config = dict(
    arch='unet',
    model='text-conditioned image flow-matching model',
    dataset='photos with spoken descriptions (Open Images, Localized Narratives)',
    train_examples=50862,
    image_size=32,
    horizontal_flip=True,
    conditioning='text',
    objective='flow_matching',
    cond_dim=256,
    tokenizer='char',
    vocab_size=53,
    text_encoder_width=128,
    text_encoder_layers=6,
    text_encoder_norm='rmsnorm',
    text_encoder_norm_position='sandwich',
    text_encoder_activation='relu',
    text_encoder_mlp_ratio=4,
    text_encoder_head_dim=64,
    text_encoder_fused_qkv=True,
    text_encoder_bias='none',
    text_encoder_qk_norm=True,
    text_encoder_parallel_block=False,
    text_encoder_dropout=0.05,
    text_encoder_inner_norm=False,
    text_encoder_drop_path=0.1,
    text_encoder_positions='learned',
    cond_dropout=0.2,
    logit_normal_time=False,
    norm='layernorm',
    hidden_act='silu',
    widths=[64, 128, 256],
    blocks_per_level=2,
    scale_shift_norm=False,
    attention=True,
    upsampling='transposed_conv',
    init='lecun_normal',
    residual_init='none',
    optimizer='muon',
    muon_scale='match_rms_adamw',
    learning_rate=0.0064,
    momentum=0.95,
    nesterov=True,
    orthogonalizer='polar_express',
    adamw_lr_other_params=0.001,
    max_grad_norm=1.0,
    cautious_weight_decay=True,
    max_steps=16700,
    batch_size=256,
    epochs=84.1,
    lr_schedule='cosine',
    final_lr_fraction=0.1,
    warmup_steps=830,
    weight_decay=0.02,
    adamw_weight_decay_other_params=0.05,
)
Rows from block 5 of the denoiser, named by matrix and row number. Rows with one number belong to one channel. Each number is 128 + 24 x the weight over the matrix's rms, rounded and kept within 0 to 255. All counts start at 0. Numbers have three digits each.
# convs0: first 3x3 conv (model.mid.0.convs.0.weight, 256x256x3x3), inputs 216-233, a 3x3 kernel for each
# convs1: second 3x3 conv (model.mid.0.convs.1.weight, 256x256x3x3, transposed), outputs 216-233, a 3x3 kernel for each
convs0.200:131112140179158174112112134113144165101111121132139136140143137120139118126140113106110114121129145150133135111129168059104170107093129119120153129117124110104071133132124142121141079087114078139124109143139129132135139119114139148138161148123148110149137096148097117165150161132155157154168138114123106133146114123135144132107107057119110102201096094170180123164153116171191133116112121154145160187130129225127113183170123176125119122109143181160152166117129099133138092116151080120168
convs1.200:091106099109106116086094131116106098114130151124130149108131119125150156119126124168147185186163181152140157185191166145154126142162132145180134114159142098142116194212174125170149147136120133139154113141167129132147134159131121144129134132112128109141103094131148106137149145067128105101140151122124131098159158158121123121142118100127126143118135141169106086162104106157133121170123107148102146170128177152146166122110176126113142096122145102102116131147145129142144155146142147119130
convs0.201:115119108123145102113138153060094128102122125122146121104121125099105121099113110081112164110170166124159109140124100134137136119129167115118116133159127146153116107069079167152156106144130129119120139152142142167147161129130133139138133158137159113152146145141156135129111122104122121116105118110143136132143151146107107124094089130103123131082087082126078105149133122138159124093097103139139141120118136074066120134111131183124119091084075162171159148162151123080097140179155109183154
convs1.201:088103134108129149136130098134121104118118143147150145184181162153161168134136149142108126091037076121112127135206201151171164137133112147159141115151147094135124141196175092110108140159158123144181107176147136169128130148104125119099147140143103130121078119112122139139170140125134102104125136143095160156089123162117111142140149132111072121139110136159118115147144107135115112138141115170096095202129122139130130113138164138160155159136156169117126169164141123106099148128137131128114
convs0.202:097121199159165153162144117123132177170136180118108125093130135123112149150148132118090159129110147133145139207169135100138159130138179111135100112137129100135115131101112153152107157171094077113100084108099060090101119128133138132145146128142079149135119118074134107096126117145156141139151153118117116110139130099136133097124148113119100087132129116127156155131128132149149142160149139153117132140074120081048215149150229219123063132120102113114088184161137137128094142153108097121139
convs1.202:121134164092117128125142123183142094076103128140123137168138092108151134112131121083125091114111100143116123071086152162103045153125057088101154091091111189124145057092163149138137143143146148132156148127159116092124147129120074119096065069121137136110123088156123095161113099118116120172120114135107110111174143145141138173119123095122127116097070077129144135143135120123090097183222180165187198088033094103099108050099199099142224152162156063092044110134071101126093073115119146161162
convs0.203:149192164155165144129169134154130164124116136140144148137128136114112142112114130188128109135110088139123109138098173134121142189140194146152132143140123117139135111075122129079124153096096179211192101101158151186186143126125155125126126148109134161159110129104099121065105084080099061067131076108121110139126116119114103142144131074079130089135117122159139097116080077085090090101096081119108062113125118130155125110185144077080127173125199228161109148200154150099083117126074122110107
convs1.203:146109067154121111122091122129128109122123160138127143177127114170121137126130151149173178157157153134123110119130058123135105149134099144128123115124111121097064192141131185156133161133147056081116079112142072090124159135142170134109159131104188171141161151141147151134114161161145175168135146150116158139118134129085137128134160151179145173218166161164133175113129152109118101153144118198141124186169129181170142138125123118108130082095114127084034116122078117095129102077082096084069
convs0.204:124097152084099144104108117126099102134131141185191107140110146108134154121105130103128141124122132139153145112115153132100085172201136149158142114128167183142164063110141104093127130129110169127139163143178192105151135149115101126126100106167147134152130158147117128158127147145117115130134147150128146128095110077107109110141096099133152104129147110136101119160146160137123138113105139147106131159147117186195119154144143171060099160166082081092148082072161141123117148107098140141137
convs1.204:133139157164175189126150169149093159127134142151170112093130122093129150106116141119104125125142128142126102116072117180165149128148152116106095096113158120123126113135104118135128138157185079138090107137107096107103114109145146136152174110121132124105154108103124129099138112130140124158139117137166120150170132173143126094129099125149114153169176130103142136152109100141143112155119098116090090116122165099126131142096114152067126117173216135169173148147147139129171129152158121134106
convs0.205:164143146128098110116143152135135124126124153120130140117142142154178107164142088187157134179126104156145090136162119095119119092132131119129117144123121128117135166188145132122117123085128143133120132145146150165133142113119134138125134120121138146122119120139098116133117110096139132115147142124117124121132116115126125144061080156130143142143179168143100127147083105136073102159123096176149100163156068168122161156131161134159124168117121133166110101154105121158126124128134119124137
convs1.205:128143159147138148157121131127135152121138158129118148139114109131078111127132156128104119131086109121082096099111152115150153124103126128111116109106116097115119157176159130119120111113109103104121125137138130120115129130115131137111133130121127151116124152121155136126129119100136124107148139107119122134137122136126147095127125110145163147129155183147154136138135124129121121156110071143110069130121077133163127115140119111140128147160113143150120131118083104126126105120122120117114
convs0.206:116108147066085120093121147146116119155151088143134069110093119079096112120118136161134147137136124148131055155150170211162153141121119153148157106105131121105112082115158108114117133110106133113123139077087136138101139152143135118166114121151132136157132144168083118118154143136102116128123128146145179168152181178127158175055130126090134161155159116138156131117150104094151088104100098093143198138160231177086134130107121151176120126118183091094128032085180079100071164131073196186116
convs1.206:128171167120144155112185135195114059185118068192135127115088111121116132133166127185131134205124136158122110084115094076085070067047042085106123126148137130123126160160143157153158173204171146144139116153093187151120118127098162142121113125112127142145137129148149133129211121122190142141170159123077049046089079052059117144118092082100113154118090125150133128155144144116095105082076139067089196119094136176168129145153133143125093111124217132161174144182204077101072144128110171191156
convs0.207:171153122169143117125121152153105122137118123130164129141122122146114120131109109112082120106143152161171147185179151104148133142145123139158140134125134124126147124125131139118109157134104104140093125111132094075134153130110140131149106148149129163119109155173078152155123145136147095112143140101092117145129132133127110119138132181134130102146166124127136141108152158150165166154124114166110152162115177159107125167133169166090116145106074198148073063069100111098154128116130096108121
convs1.207:110117149123072107130112113126129143117143154113150119120129117131161148124121141118179154110125126146160138098086123115087107119094130091113124127165138130124123130159143141134114130117147126159152161155123146134130113105110107100114142151124134138132108126145122091142140108127131159143113171137124130137137117120132145098117071071116099110143128104109117131095075084133098084098107101127125105162154141158169113086119108125084107132148175109086083172146150136130136118145123126112106
convs0.208:111086094108110117147113130142144126121129131137103124117118134118096103133123130109137144118134168121096140148110141143141154141170141163142142167144157137140159124112120140103130154138154115136116128123120145137141112129119128133117127133108149116115135161143103134117129139128122125098140147138110125105139121114117120084114154165149126121152122145136119115160136117117144135139130152162159142130157136124108127143092119134067109116121124157185155162140101124120122156105115150116151
convs1.208:134137133131134137135134145134133124130139119145134117128147137136144129137128120154139147135121142149137143116118117113123111134143138108119122110118117115111119104100104122119112131113105124128118138114124148131129123128133135134131142125125133140130134125129134121118128127114142131139120127144134126137129140130147140135113129139117126109103120109127123129124126127113121128141123117115123110108110108141131136129118124130124124128122118125120115136145119133145136133148129131162138
convs0.209:134126142117126137125122085123141136124157143123135125157137112119142107116111114118132114140135135133147138128114103128094093115090124115127123121150143104115125142125156140094100171139123140137130136142113093163112140128152126153160119108113121139130103145110114120151092101140141123099113109111151157159140132159141119144122142145120128119118148161140115128137148124123143157144136113132155131129128090108150111099145129100137107123158130118144129099102127099134118157142121153144140
convs1.209:136136147127118131127123124123122120130111125133123136137143136130126124140142128139143124144139120136135131137125121144149124142142124125130140125121142137126133123109112144139120140135122139118134147121118143124116133144143113120137123132135123129132138141136129138139142133125138139120137142141108119128103112114105094097121113133136137123117110111118110117130115114131131124135126121139113112136118116118128118126128127134138152129150133115132117118116128127123135124132134118126140
convs0.210:148130121153160132133195174121108146138147168097105176141151152116128141130140130100077121107135165135160182124161175155124075086121142131136124106121103104107142120091118167116127142099112091135111113157167093093132176144118133144117130123135138118101112118121112122097123116155126125134151145107156123120149139141162132111118126109122118101133084127149152125126157136103138129120111143118096177139140135089100164129154138152196166159137166145126141146051079103123132131144112158142118
convs1.210:140127130113134188128127110115134140174128098098123142128146142171171121129101124106115143122137113115117120147099089133101103120129140121123131176088155168112140162173089097145090123105085147093120124067133205095152102124125123106127118091116129130160123132137123134107142137123106142124131155154129116127102114143104124138188166124108151120139121114110087158115093130111120147121160203136128196172093126144133177120133130151180157124136122099132164066079141116078098157110106126142173
convs0.211:120121126145101130151142143142145152138112151111102157154145132131124102141121097131110131124110130108087104097145106093080065127092082122118143105135138113134127107112143145156197133112173147122147139148164162179166119120107154144125146166156139121125125080102110050083113109121112101127140103104104132125135123129154122111109129120128137120158178142152154135153155176128141143099055107114082149155133149113100185130082178139087172100080090149138170113115221108081114145119122149152164
convs1.211:160140093144134112116130134089155150111153145118130140113135122152139132115115125101102111129138121155139140165191146160155153151129126146135134109118138116102127126136132113121142133157169084065083114113095097113095079082113132136147136144152132139085141154129139159134155132146149139172102119171130120115183167168144128106126160139115128143121118140114124134094135156134177179122145142136144151150149123142142122110132121136157116112149152136140152162150157096078082126086048101070048
convs0.212:165137129126126120137120099101134106092145151149163209122122086118140118097112130158126157174069103179152102122106160130099117129113109125085159138128141137144128124134119158119086168153148148100093121096132096130115136127163115141177112142124105125126100105134110099098142169176117117156116121133122134125190139134111081137148156125151167179150111114167130123136111111147144156157134140132124121154137119154166152169137074144103079112113149110115167146201126154122111187136091128083097
convs1.212:166172145126128122110092126081118135128108126133105143107115144145113132177125120145111090162140111151096102149133094121142137095151134137119102062105111091167133075033067113108093152145093129158158092161142125192141152154139060120122114127108143168147125146123119128139124120120112099103130122161121135141116137103103125147108115121077087140068107138125120117144132108121100119134111098119115099136102077141134122137149126095135139140074144184122156179120122081139156135136137152137126
convs0.213:118100128136146138152144119125117127123122134161130096133122135164141155130124151123121113143113150150149145105140118110106116128111126113135143136132128121109113132143114098136136114152104108116141115115144122107112139154137133150137135170157117115118122115118147127140130134117136130110144142115136122126118142160149128143152182139151163125154123114129130151124116123095094087147121103118085106142117105136137139148138118104118167112107087162107118140148121135131138107101097131151148
convs1.213:134123126125130128130133132142127118127139136115125132132130133112118139114112135091120124122135134127128101142147142147143144127132129149133128129129126117139147134131139121108115121111119137128128127126148141134151125127140118129143108104121157144139146140120137123110119125125126130150129121133113120102111128127120139126119119117121088093110089104144137137132120120132141129148141135169153151146146128120127135121103109127116120122105107137142131131136135116114122151138147142129127
convs0.214:149086111123104125147136136108123133151111146118096117131130126113139145139136136138137115123137134113123142126157136112147096111154095122095089146112111152091126116137144150149126097146110137088133170136123132127130132119154127139150118152128144138136150117113146127130079116133085142137104153110125153138104112115106131127133116107116131143094109103124121097129138131137109107122135149132148160112123135117135137135107174203137170134116144157153203135129171115140096097087102102065107
convs1.214:139119105162124113142105105144150149123134118125139119124114141100098136112107127152130120159120129148099121122135162110122147106119123115125143125146139105139114133131158132115134142119136090153100100157093088171092104136124120128135118130116132116130130153125107124135139116115153103135124094129116135109137145137125113125145160140124158131133169152121141119125118125163144140111130155090100110088117131100101094108144142137129145145117119124102102149125110137164151134166165153167129
convs0.215:137125087116114096109119114154167133132096136111135148086077064077108095113130107092084113144144132106141087122099122200149143155122143143136153121134132143135124120117167140062080136086091209171176136149189120100117138142154126103113124116124134119148124132123138115162105112118119111134118105123131116109128105095124120135149210153152144129115143099149140122130136117136135120132163106127136106110161091143100142171128157127115098215131216158136153156160117137148126103101094135088147
convs1.215:130138133133121126134116144126137142142093093111084087122121137125105139155145141142101116136066087096092078094125065120144091122166158160105086138114117127120138135144103147132126151145195097128172070092141090098125137130105146101120123082115092103119105103130092105111122108099127125127152142150125145153161150118132170143111097111108089131093080163146109135110079083099100069134094125118112139108093123152153132120147127140137129046099087070124090102142142161167187163132166141098110
convs0.216:145119166117124161119143135094149140132174134166173145129111122131104146127127129132136087147100113129136121129093142109109158096145115141133145153101130140116144121136117083116132068131153108118164108097145109103144126132130132105124156100111132084119139162135125162102122131148136126145153105131071140138108116144095106149132191133152147113142129135147133123129131096123148130182119116139172115124158112175128127144119129110111111123150101129148091157150169103121177102111152119128147
convs1.216:127082121111100124104094126125100128122117120121123136086097118111114119109125135140147140137125128156151133119114120104116124116122124121129121113117109108122122121122152132137152142142148126140127135142150135143189124122107124132102128124108133117127120109115135135109130094079124099095125118126135131134162163147150151138153117121136117113143115122138128141128136139113114130130099127115085114122123120112099098113106096116111099120129123130137113133130122136153151132147143144156132
convs0.217:141173105136157141132140173155178140134163129123134119115142137113120126089131144126162158155163141104163134130149139108157154103171142150105142145100175149141116133116161141124139144144128082139138109147146103103121118120131125122126113129096114153144087118108099090086140114104172112083144160097147089112165120114138122104143116092110131133110130172096115123130129129128107092101107121114104119171172132125153107160166128180168109154128131108112121170196083128115154157149146157161111
convs1.217:086105125098083100093074124120134109127111119111091123137153165139130127125126132139132147134116126121082133098108111102105108097136125133137137105123132122137115136152140131119114130137119140140130114128149113120151135120135128118108108138135129149142133134141140125131135124112141121122133137129106130146113098120140145147115123154134123145164132110135102132128102147126117154097114127128135140119133160183156151146145161108119141126165144125185148089169157105124121091123123071107124