Rows from block 5 of the denoiser of a small text-conditioned image flow-matching model, named by matrix and row number. Rows with one number belong to one channel. Each number is 128 + 24 x the weight over its row's rms, rounded and kept within 0 to 255. All counts start at 0. After the name is the row's rms in percent of the matrix's.
Before each channel's rows are labels from the 100 images, of 14848 (inputs lightly noised), where the channel reaches its highest value: "top examples" is what is common among them. Only what is clearly more common there than usual is listed. The data: photos with spoken descriptions (Open Images, Localized Narratives).
# convs0: first 3x3 conv (model.mid.0.convs.0.weight, 256x256x3x3, each kernel summed), inputs 64-127
# convs1: second 3x3 conv (model.mid.0.convs.1.weight, 256x256x3x3, transposed, each kernel summed), outputs 64-127

top examples: text has "people"; text has "group"
convs0.215 110 [119 112 101 119 148 123 132 111 109 118 173 115 132 132 141 140 138 153 144 110 142 158  90 104  70 152 141 146  80 136 150 144  97  96  84 125 109 105 132 160  93  93 126 113 140  90 123 114 111 102 159 161 139 132 125 128 150  98 149 148 126 119 102 126]
convs1.215 109 [119 175 186 151 107 129 123 150 120 115  65 155 134 135 123  91 116 146 107 155 138 100 122 129 168  80 131 136 153 138  97 134 148 134 160 117 161 131 122 112 144 145 136 105 126 138 129 172 130 123 105 111 135 100 107 160 118 108 115 146 107 158 166 130]

top examples: text has "sky"; text has "grass"; text has "water"
convs0.137 122 [130 119 141 162 130 143 138 115 153 147 135 148 148 139 140 115 142 105  72 109 117 173 110 111  85 132 114 150 105 100 126 131 147 107 126 122 142 131 140  94  84 119 118 107 127 118  76 115 161 146  99 145 145 129 113  89 110 109 120 148 126 153 138 111]
convs1.137 119 [115  94 151 108 130  84 122 140 104 127 119 112 127 121 118 148 153 140 166 164 133 101 138 146 171 119 129  96 146 154 134 102 136 135 125 108  90 116  98 160 174 141 131 131 111 154 180 141 101 123 107 122 157 123 157 156 122 140 120 125 129 131  98 138]

top examples: text has "wearing"
convs0.179 108 [147 124 107 128 109 135 146 123 121 130 101 131  95 152 135 129  87 124 149 146 111  83 144 100 151 153 176 137 168 139 140 112 131 122 109 159 126 120 145 139 149  97 142 108 109 175  95 132 148 131 139 133 134 118 140 115 164  86 130  90 145  89 123  99]
convs1.179 163 [109 111 131 109 125 137 139 112 130  90 110 118 160 122 135 127 112 119 104 164  88 126 109 116 128  82 101  98 105 144 144 197 118 109 118 140 113 111 111 116 107 180 106 124 125  98 103 133 145  83 116 141  95 151 168 127 142 116 130 188 129 129 128 122]

top examples: text has "trees"; text has "grass"
convs0.108 084 [175 155 123 129 118 121 152 164 106 126 139 112 148 119 127 121 127 138 116 121 133 136 124 110 130 119 136  92 141 155 137 130 122 139 148 136  92  94 121 129 102 106 152 135 120 131 113 112 140 147 106 145 135 118 170 154 117 150 150 166 170 117 118  78]
convs1.108 093 [ 84 113 154 116 176 159 128 113 136 147 124 115  88 107 116 124 129  54 133 152 111 138 120 133 131 145 142 142 125 169  93 119 110  87 130 147 197 147 149 145 132 132 123 110 130 155  94 148 123 153 146 136 136 122 135 137 130 143 117 100  68 179 153 158]

top examples: text has "trees"; text has "sky"; text has "grass"; text has "water"
convs0.69 090 [102 133 154 124 136 136 148  95 140  98 127 130 110 123 115 126  98 122 146 131 106  87 135 127 121 133 101 127 106 143 106 131 138 111 119 108 135 188 100  87 140 156 128  97 123 108 154 137 135 141 129 122 125 122 101 140 111  84 110 147 108 121 132  66]
convs1.69 110 [101 117 152 122 124 132  93 131  86 119 117 136 165 106 141 103 108 119 126 139 157 142 136 172 136 124 149 128 118 138 125 123 120 112 157 153 122 123 128 144  82  91 143 142 131 130 106 120 122 139 153  95 155 135 155 121 192 172 152  87 167 154 141 103]

top examples: text has "trees"; text has "buildings"; text has "plants"
convs0.57 090 [122 101 140 144 136 151 152 136 136 134 127 119 134 134 108 170  85 112 128 120 113 155 109 123 117 177 109 106 113 144 109 102 158 108 122 127  68 104 156 135 155 153 109 134 101 126 142 118 165  98 101 121 137 136 104  80 118 145 140 112 107 120 143 130]
convs1.57 099 [112 150 109 115 121 125 135 126 116 135 136 153 138 127 126  83 111 149 108 132 165 141 138 147 159 100 160 172 107 126 143 135 106 141 162 174 160 155 103 138  77 106 150 147 179 133 110 145 120 146 149 121  92 117 155 137 165 156 136 120 132 135 119 119]

top examples: text has "trees"; text has "sky"; text has "plants"
convs0.74 109 [111 159 141 117 101 125 123  95 134 157 140 112 109 123 119 163 123 164 116 112  94 139 114 130 140 125 116 120 155 124  96 123 106 116 134 155 122 149 139 144 153 100 132 119 123 111  72 136 163 104 103 171 125 101 100 119 116 135 119 139 142 142 145  92]
convs1.74 115 [132 106  90 110 126 102 128 101 132 149  96 106  96 123 156 113 105 133 118 154 151  77 155 130 106 125 133 115 108  84 174 133 171 133 140 119 128 141 113 136 135 143  80 117 111 116 153 119 134 126 125  99 146 172 137 137 157 119 129 108 137  83  84 153]

top examples: text has "people"; text has "sitting"
convs0.118 117 [ 96 117 128 124  95 132 129  95 115 127 126 161 118 105 172 128 161 118 125 142  94 120 108 181 139 117 139 138  76 110 124 149 141 100  89 103 184  94 102 151 110 124 169 126 127  90 171 104 144 167 141 117 136 120 115 126 118  98 109 130 121 140 112 103]
convs1.118 110 [152 141  87 102 147 101  97 113 114 142 123 161 115 134  67 124 113 128 157 121 144 146  96 131  98 110 146 104 116 128 127 168 107 152 167 180 118 121 132 146 171 144 115 133 117 132 118 110 105 121 129 130 112  92 147 155 124 150 157 120 150 132 112 124]

top examples: text has "people"
convs0.83 103 [147 146 110 137 185 134 136  99 160 127 149  91 152 102 145 119 157 134 145 142 110 145 129 104 143 104 125 109 135  93 108 160 146 101 112 135 165  69 138 139 142  96 113 123 132 101 130 159 127 134 142 142 138  89  74 138 135 106 129 146 157 148 148 114]
convs1.83 112 [133  93 195 128  99 121 117 139 128 112 109 146 118 121  75 116 137 117 124 113 155 108 143 156 103 139 154 146 146 110 151 105 109 122 139 108  83 170 134 120 167 127 135 128 102 154 134  93 111 117 115 112 154 152 138 102 157 131 114 154  79 148 113 122]

top examples: text has "wall"
convs0.165 093 [146 155 143 135 108 121 144 142 141 123 119 107 122 146 111 216 109 169 116 161 141 172 140 190 130 113 105 139 117 167 150 142 123 155 135 139 150 162 176 116 118 111 142 113  94 131 115 103 146 127  84 146 124 106 120 137 137 127 133  90 126 145 137 130]
convs1.165 104 [116 142 121 113 129 141  87 174 122 119 133 103 125 142 156  79 110 123 145 107 129  80 132 113  95 119 130  99 127 105 128 116 194 101 130 121 101 115 109 130 117 146 116 102 178 135 150 170 135  95 141 133 134 135 122 127 104 106 130 108 143  79 134 131]

top examples: text has "people"
convs0.45 089 [113 143 113 133 124 152 116 133  85 107  64  96 161 108 133 141 115 137 148  87 106 170 109 118 112 115 120 115 117 175 100 104 156 149 128 118 138 106 106 145 128 148 145 138 122 139 111 127 123 102 134 114 107 150 147 146 117 137 117 137 138 166 166 146]
convs1.45 095 [151  58 109 126 135 101 121 118 146 116 147 170 116 130 133  97 130 132 108 133 151 141 152 133 115 151 129 112 136  80 130 159 105 112 102 125 120 151  99 143 118  99 102 120 126 117 101 173 167 184 106 120 142 111 122 138 129 114 160 127 149 121  70 132]

top examples: text has "people"; text has "grass"
convs0.132 094 [ 91 145 110 167 117 153 139 111 159 103 122 146 146 119 164 110 105 146 112 139 135 126 123 126 151 128 109 127  87 123  88 173 103 161 168 126 115 136 129 140  95 152 142 101 131 115 122 161 127  73 129 151 127 143 147 108 108  96 114 136 139 108 144 139]
convs1.132 106 [126 102 143 110 132 119 131 158 130 146  91 141 134 151  91 124 132  98 155 138 129 181 110 130 132 170 177 150  91 129 151  83 126  85  99 140 126  99 108 122 110  97 115 135 150 117 137 133 141 133 120 116 159 102 125 152 133 182 118 129 160 151  99 106]

top examples: text has "people"
convs0.9 079 [168 129  84 119  77 148 112 145 161 128 110  98 157 111 122 121 129 140 128 124 159 165 110 109 143  78 151 139 158 120 132 128 100 120  99 130  75 125 120 125 115 117 115 134  98 107 121 131 110 150 145 118  96 116  92 117 159 129 127 117 121 152 115 131]
convs1.9 058 [104 135 159 155 179 111 125 128 110 100 116 140 114 123 109 150 132 131 166 138 143  93 114 147  91 189 112 133 104 133 152 104 142 152 127 116 169 124 157 116 186 151 125 102 120 124 129 118 137 133  77 138 152 147 135 144 126 133 139  90 148 111 135 136]

top examples: text has "people"; text has "standing"
convs0.41 094 [133 144  71 163 120 125 107 154 127 110 126 117 149 124 136 146  80 176 122 100 145 130 162 137 156 124  91 130 133 167  61 148  97 112 132  82 115 121 139 146 147 141  99 136 122  97  79 169 151 158 144 111 129 122 125 151 128  66  99 132 105 144 141 119]
convs1.41 087 [120 155 158 116 136 112 124 101 122 140 123 123 161 106 128 115 172 118 128 141 130 154  94 106  78 130 133  94  87  90 193 126 141  98 135 175 154 142 124 128 139 113 166 105 175 147 162 106 124 143 106 165 135 127 125 139  84 140 160 141 133 119 158 116]

top examples: text has "people"
convs0.88 105 [126 171 109 117 142 154 118 127 146 134  76 122 132 105  95 156 121 110 110 146 132 134 151 142 144 137 110  81 119 150 138 122 109 101 153 116 103 101 147 120 133 171 116 146 140 152  82 156 131 115 162 136 143 101 131 129 144 128 152 145 127 148 151  68]
convs1.88 098 [116  97 107 155 136 101 145 129  87  94 158 149 114 139 154  83 151 135 142  91 148 123 102 103 104 135 136 194 122 144 114 125 154 142 100 139 131 133 100 163 100 114 138 132 140 113 115 124 135 155  96 107 111 120 131 147 126 133 126 145 118 135 111 168]

top examples: text has "sky"
convs0.58 112 [128 123 160 122 124 146 135 115 106 116 120 143 100 145 152 127 112 122  99 114  71 142 149 149 116 131 111 120 133 142 128 147 148 118 154  89 154 165 124 116 155 184 149 143  91 112 145 136 150  90 112 133 120 149 123 112 112 170 156 137 146 132 114 168]
convs1.58 109 [119 174 113 132 109 109 130 101 116 131 131 136 128 148 150 123 147 124 134 135 161  78 149  86 178 103 131 116 138 117 123 113 128  87 129 192 133 120 123 141  97 107 107 137 159 145 141 119 106 140 121 104 149 100 137 137 143 105 126 133 114 102 129  98]

top examples: text has "sky"
convs0.168 093 [ 76 137 121 108 114 150 118 106  99 137 137 111 131 110  89  77 104 113 143 121 126 142 142  88  88 166 125 133 121 130 123 103 130 114 151 159  56 173 118 144 123 114 144 145  91 149 124 101 132 145  92 140 160 119 136 116 133 150 130 132 140 138 111 125]
convs1.168 079 [156 122 151 146 136 103 152 138 178 125 140 178 121 152 157 153 147 111 112 141 110  99 135 186 177  83 153 129 111 126 134 116 154 141 115 112 173  91 118 118 119 104 118 131 134 102 136 140 124 113 148 147  97 126 100 147 134 103 159 125 141 129 132 102]

top examples: text has "sky"
convs0.236 105 [ 83 175 135 104  99 146 102 136 123 129 138 124 172 149 128 110 130 123 130 105 104 101 116 120 113 129 151 152 134 176 103 154 114 113 143 124 123 100 101 154 130 117 133 126 109  85 141 204 141 149 142 154 126 128 135 122 126 151 144 127 130 132 125 131]
convs1.236 110 [176 101 131 150 123 104 117 119 139 133 130 137  44 117 122 120 123 139 125 129 112 141 121 160 123 135 153 107  96  63 137 124 141 128 113 140 126 159 125 135 149 148 113 119 144 126 116  71 154 154 126 150 137 109 108 156 142  92  82 141 105 135 136 144]

top examples: text has "trees"
convs0.164 101 [126 117 177 120 134 151 164 129 140 100 127 138 116 130 123 168 167 142 140 114 137  78 127  98 139  81 136 110 125 111 142 107 120 174 117 157 132 130 104 127 130 106 117 134  94  86 119 107 153 169 129 185 113 131 112 103  90  90 128 129 156  76 121 109]
convs1.164 112 [150 118  86 137 159 130  62 125 132 136 132 131  79 148 147  99  91 135 130 124 122 117 108 153 124 162 108  90 155  92  91 176 113 114 157 134 125 136 126 147 127 168 108  94 134 164 139 159 108 102 133 120 129 141 127 141 144 102 124 133 114 133 171 155]

top examples: text has "people"; text has "standing"; text has "sitting"; text has "group"
convs0.175 114 [107  76 124 128 148 159 120 165 104 121 138 151 122 135 123 103 127 144 141 126 129 105 122 152 116 115  73 164  99 109 121 144 152 118 147 110 132 155 156 130 119 122 116 117  95 106 115 116 146 155 157 139 150 122 125 142 125 136  95 131 136 156 135  87]
convs1.175 124 [100 154 143 139 128 109 111  92 165 113 109 115 123 131 176 136 114 146 134 131 142 140 104 118 128 116 168 128 114 135 112 104 159  94  98 151 109 110 133 126 103 118 145 133 149 138 116 152 111  95  67 152  96  96 123 117 129 142 151 112 113 120 126 146]

top examples: text has "people"
convs0.253 073 [154 132 106 103 123 185 153 156 128 166  93  95 143 116 131 133  95 170 136 123 149 150 112 160 124 100 143 122 132 135 127 161 105 140 135 136 122 123 122 107 106 129 130 116 119 105 110 164 157 127 103 119  90 129 101 101 142  68 106 138 152 114 158 103]
convs1.253 048 [108 100 129 175 142 120 121 151 122  83 107 120 138 119 115 146 152  73 131 133 107 122 130 126 108 185 147 110 127 103 109 100 161 122 143 112 113 127 111 141 119 127 117 138 148 130 140  80  93  95 129 121 129 150 151 159 123 144 155 124 107 120 100 161]

top examples: text has "people"
convs0.84 122 [136 142  80 146 135 134 131 138 114 101 125 134 133 131 169  85  89 147 130 114 162  88  83 138 124  72 101 112  82 121 108 107 145  97 195 143  84  85 102 122 142 140 135 133 134  90 114 162 129 116 128 106 123 132 142 138 128 128 154 120 156 106 140 120]
convs1.84 116 [102 109 159 120 113 130 108  96 125 147  98 127 149 103  82 157 125 124 122 173  97 165 139 106 126 145 182 146 119 118 137 151 121 169  66 128 171 146 148 134  88  79 133 143 126 122 147 111 112 101 134 127 113 129 108 125 133 132 109 125 135 140 109 121]

top examples: text has "trees"; text has "sky"; text has "grass"
convs0.197 110 [156 118 167 112 113 122 135 135 168 130 120 148  81 128 105 122 159 131 133 120 121 183  99 113 129 147  98 142 135  74 135  91 130 143 116 128 132 134 150 137 129 112 188 168 147 147 101 112 107 137 143 136 157  85 126 125 102 104 140 122 122 111 137 134]
convs1.197 118 [108 121  94 171 162 129 112 109 100 132 163 101 147 141 145 144 122  88  93 141 116  66 159 122 132 113 145 118 140 170 107 153  99 127 146 105 127 155 138 102 110 128  42 125 116 102 194 128 142 150 114 120 115 170 167  99 132  96 119  76 140 129 147  89]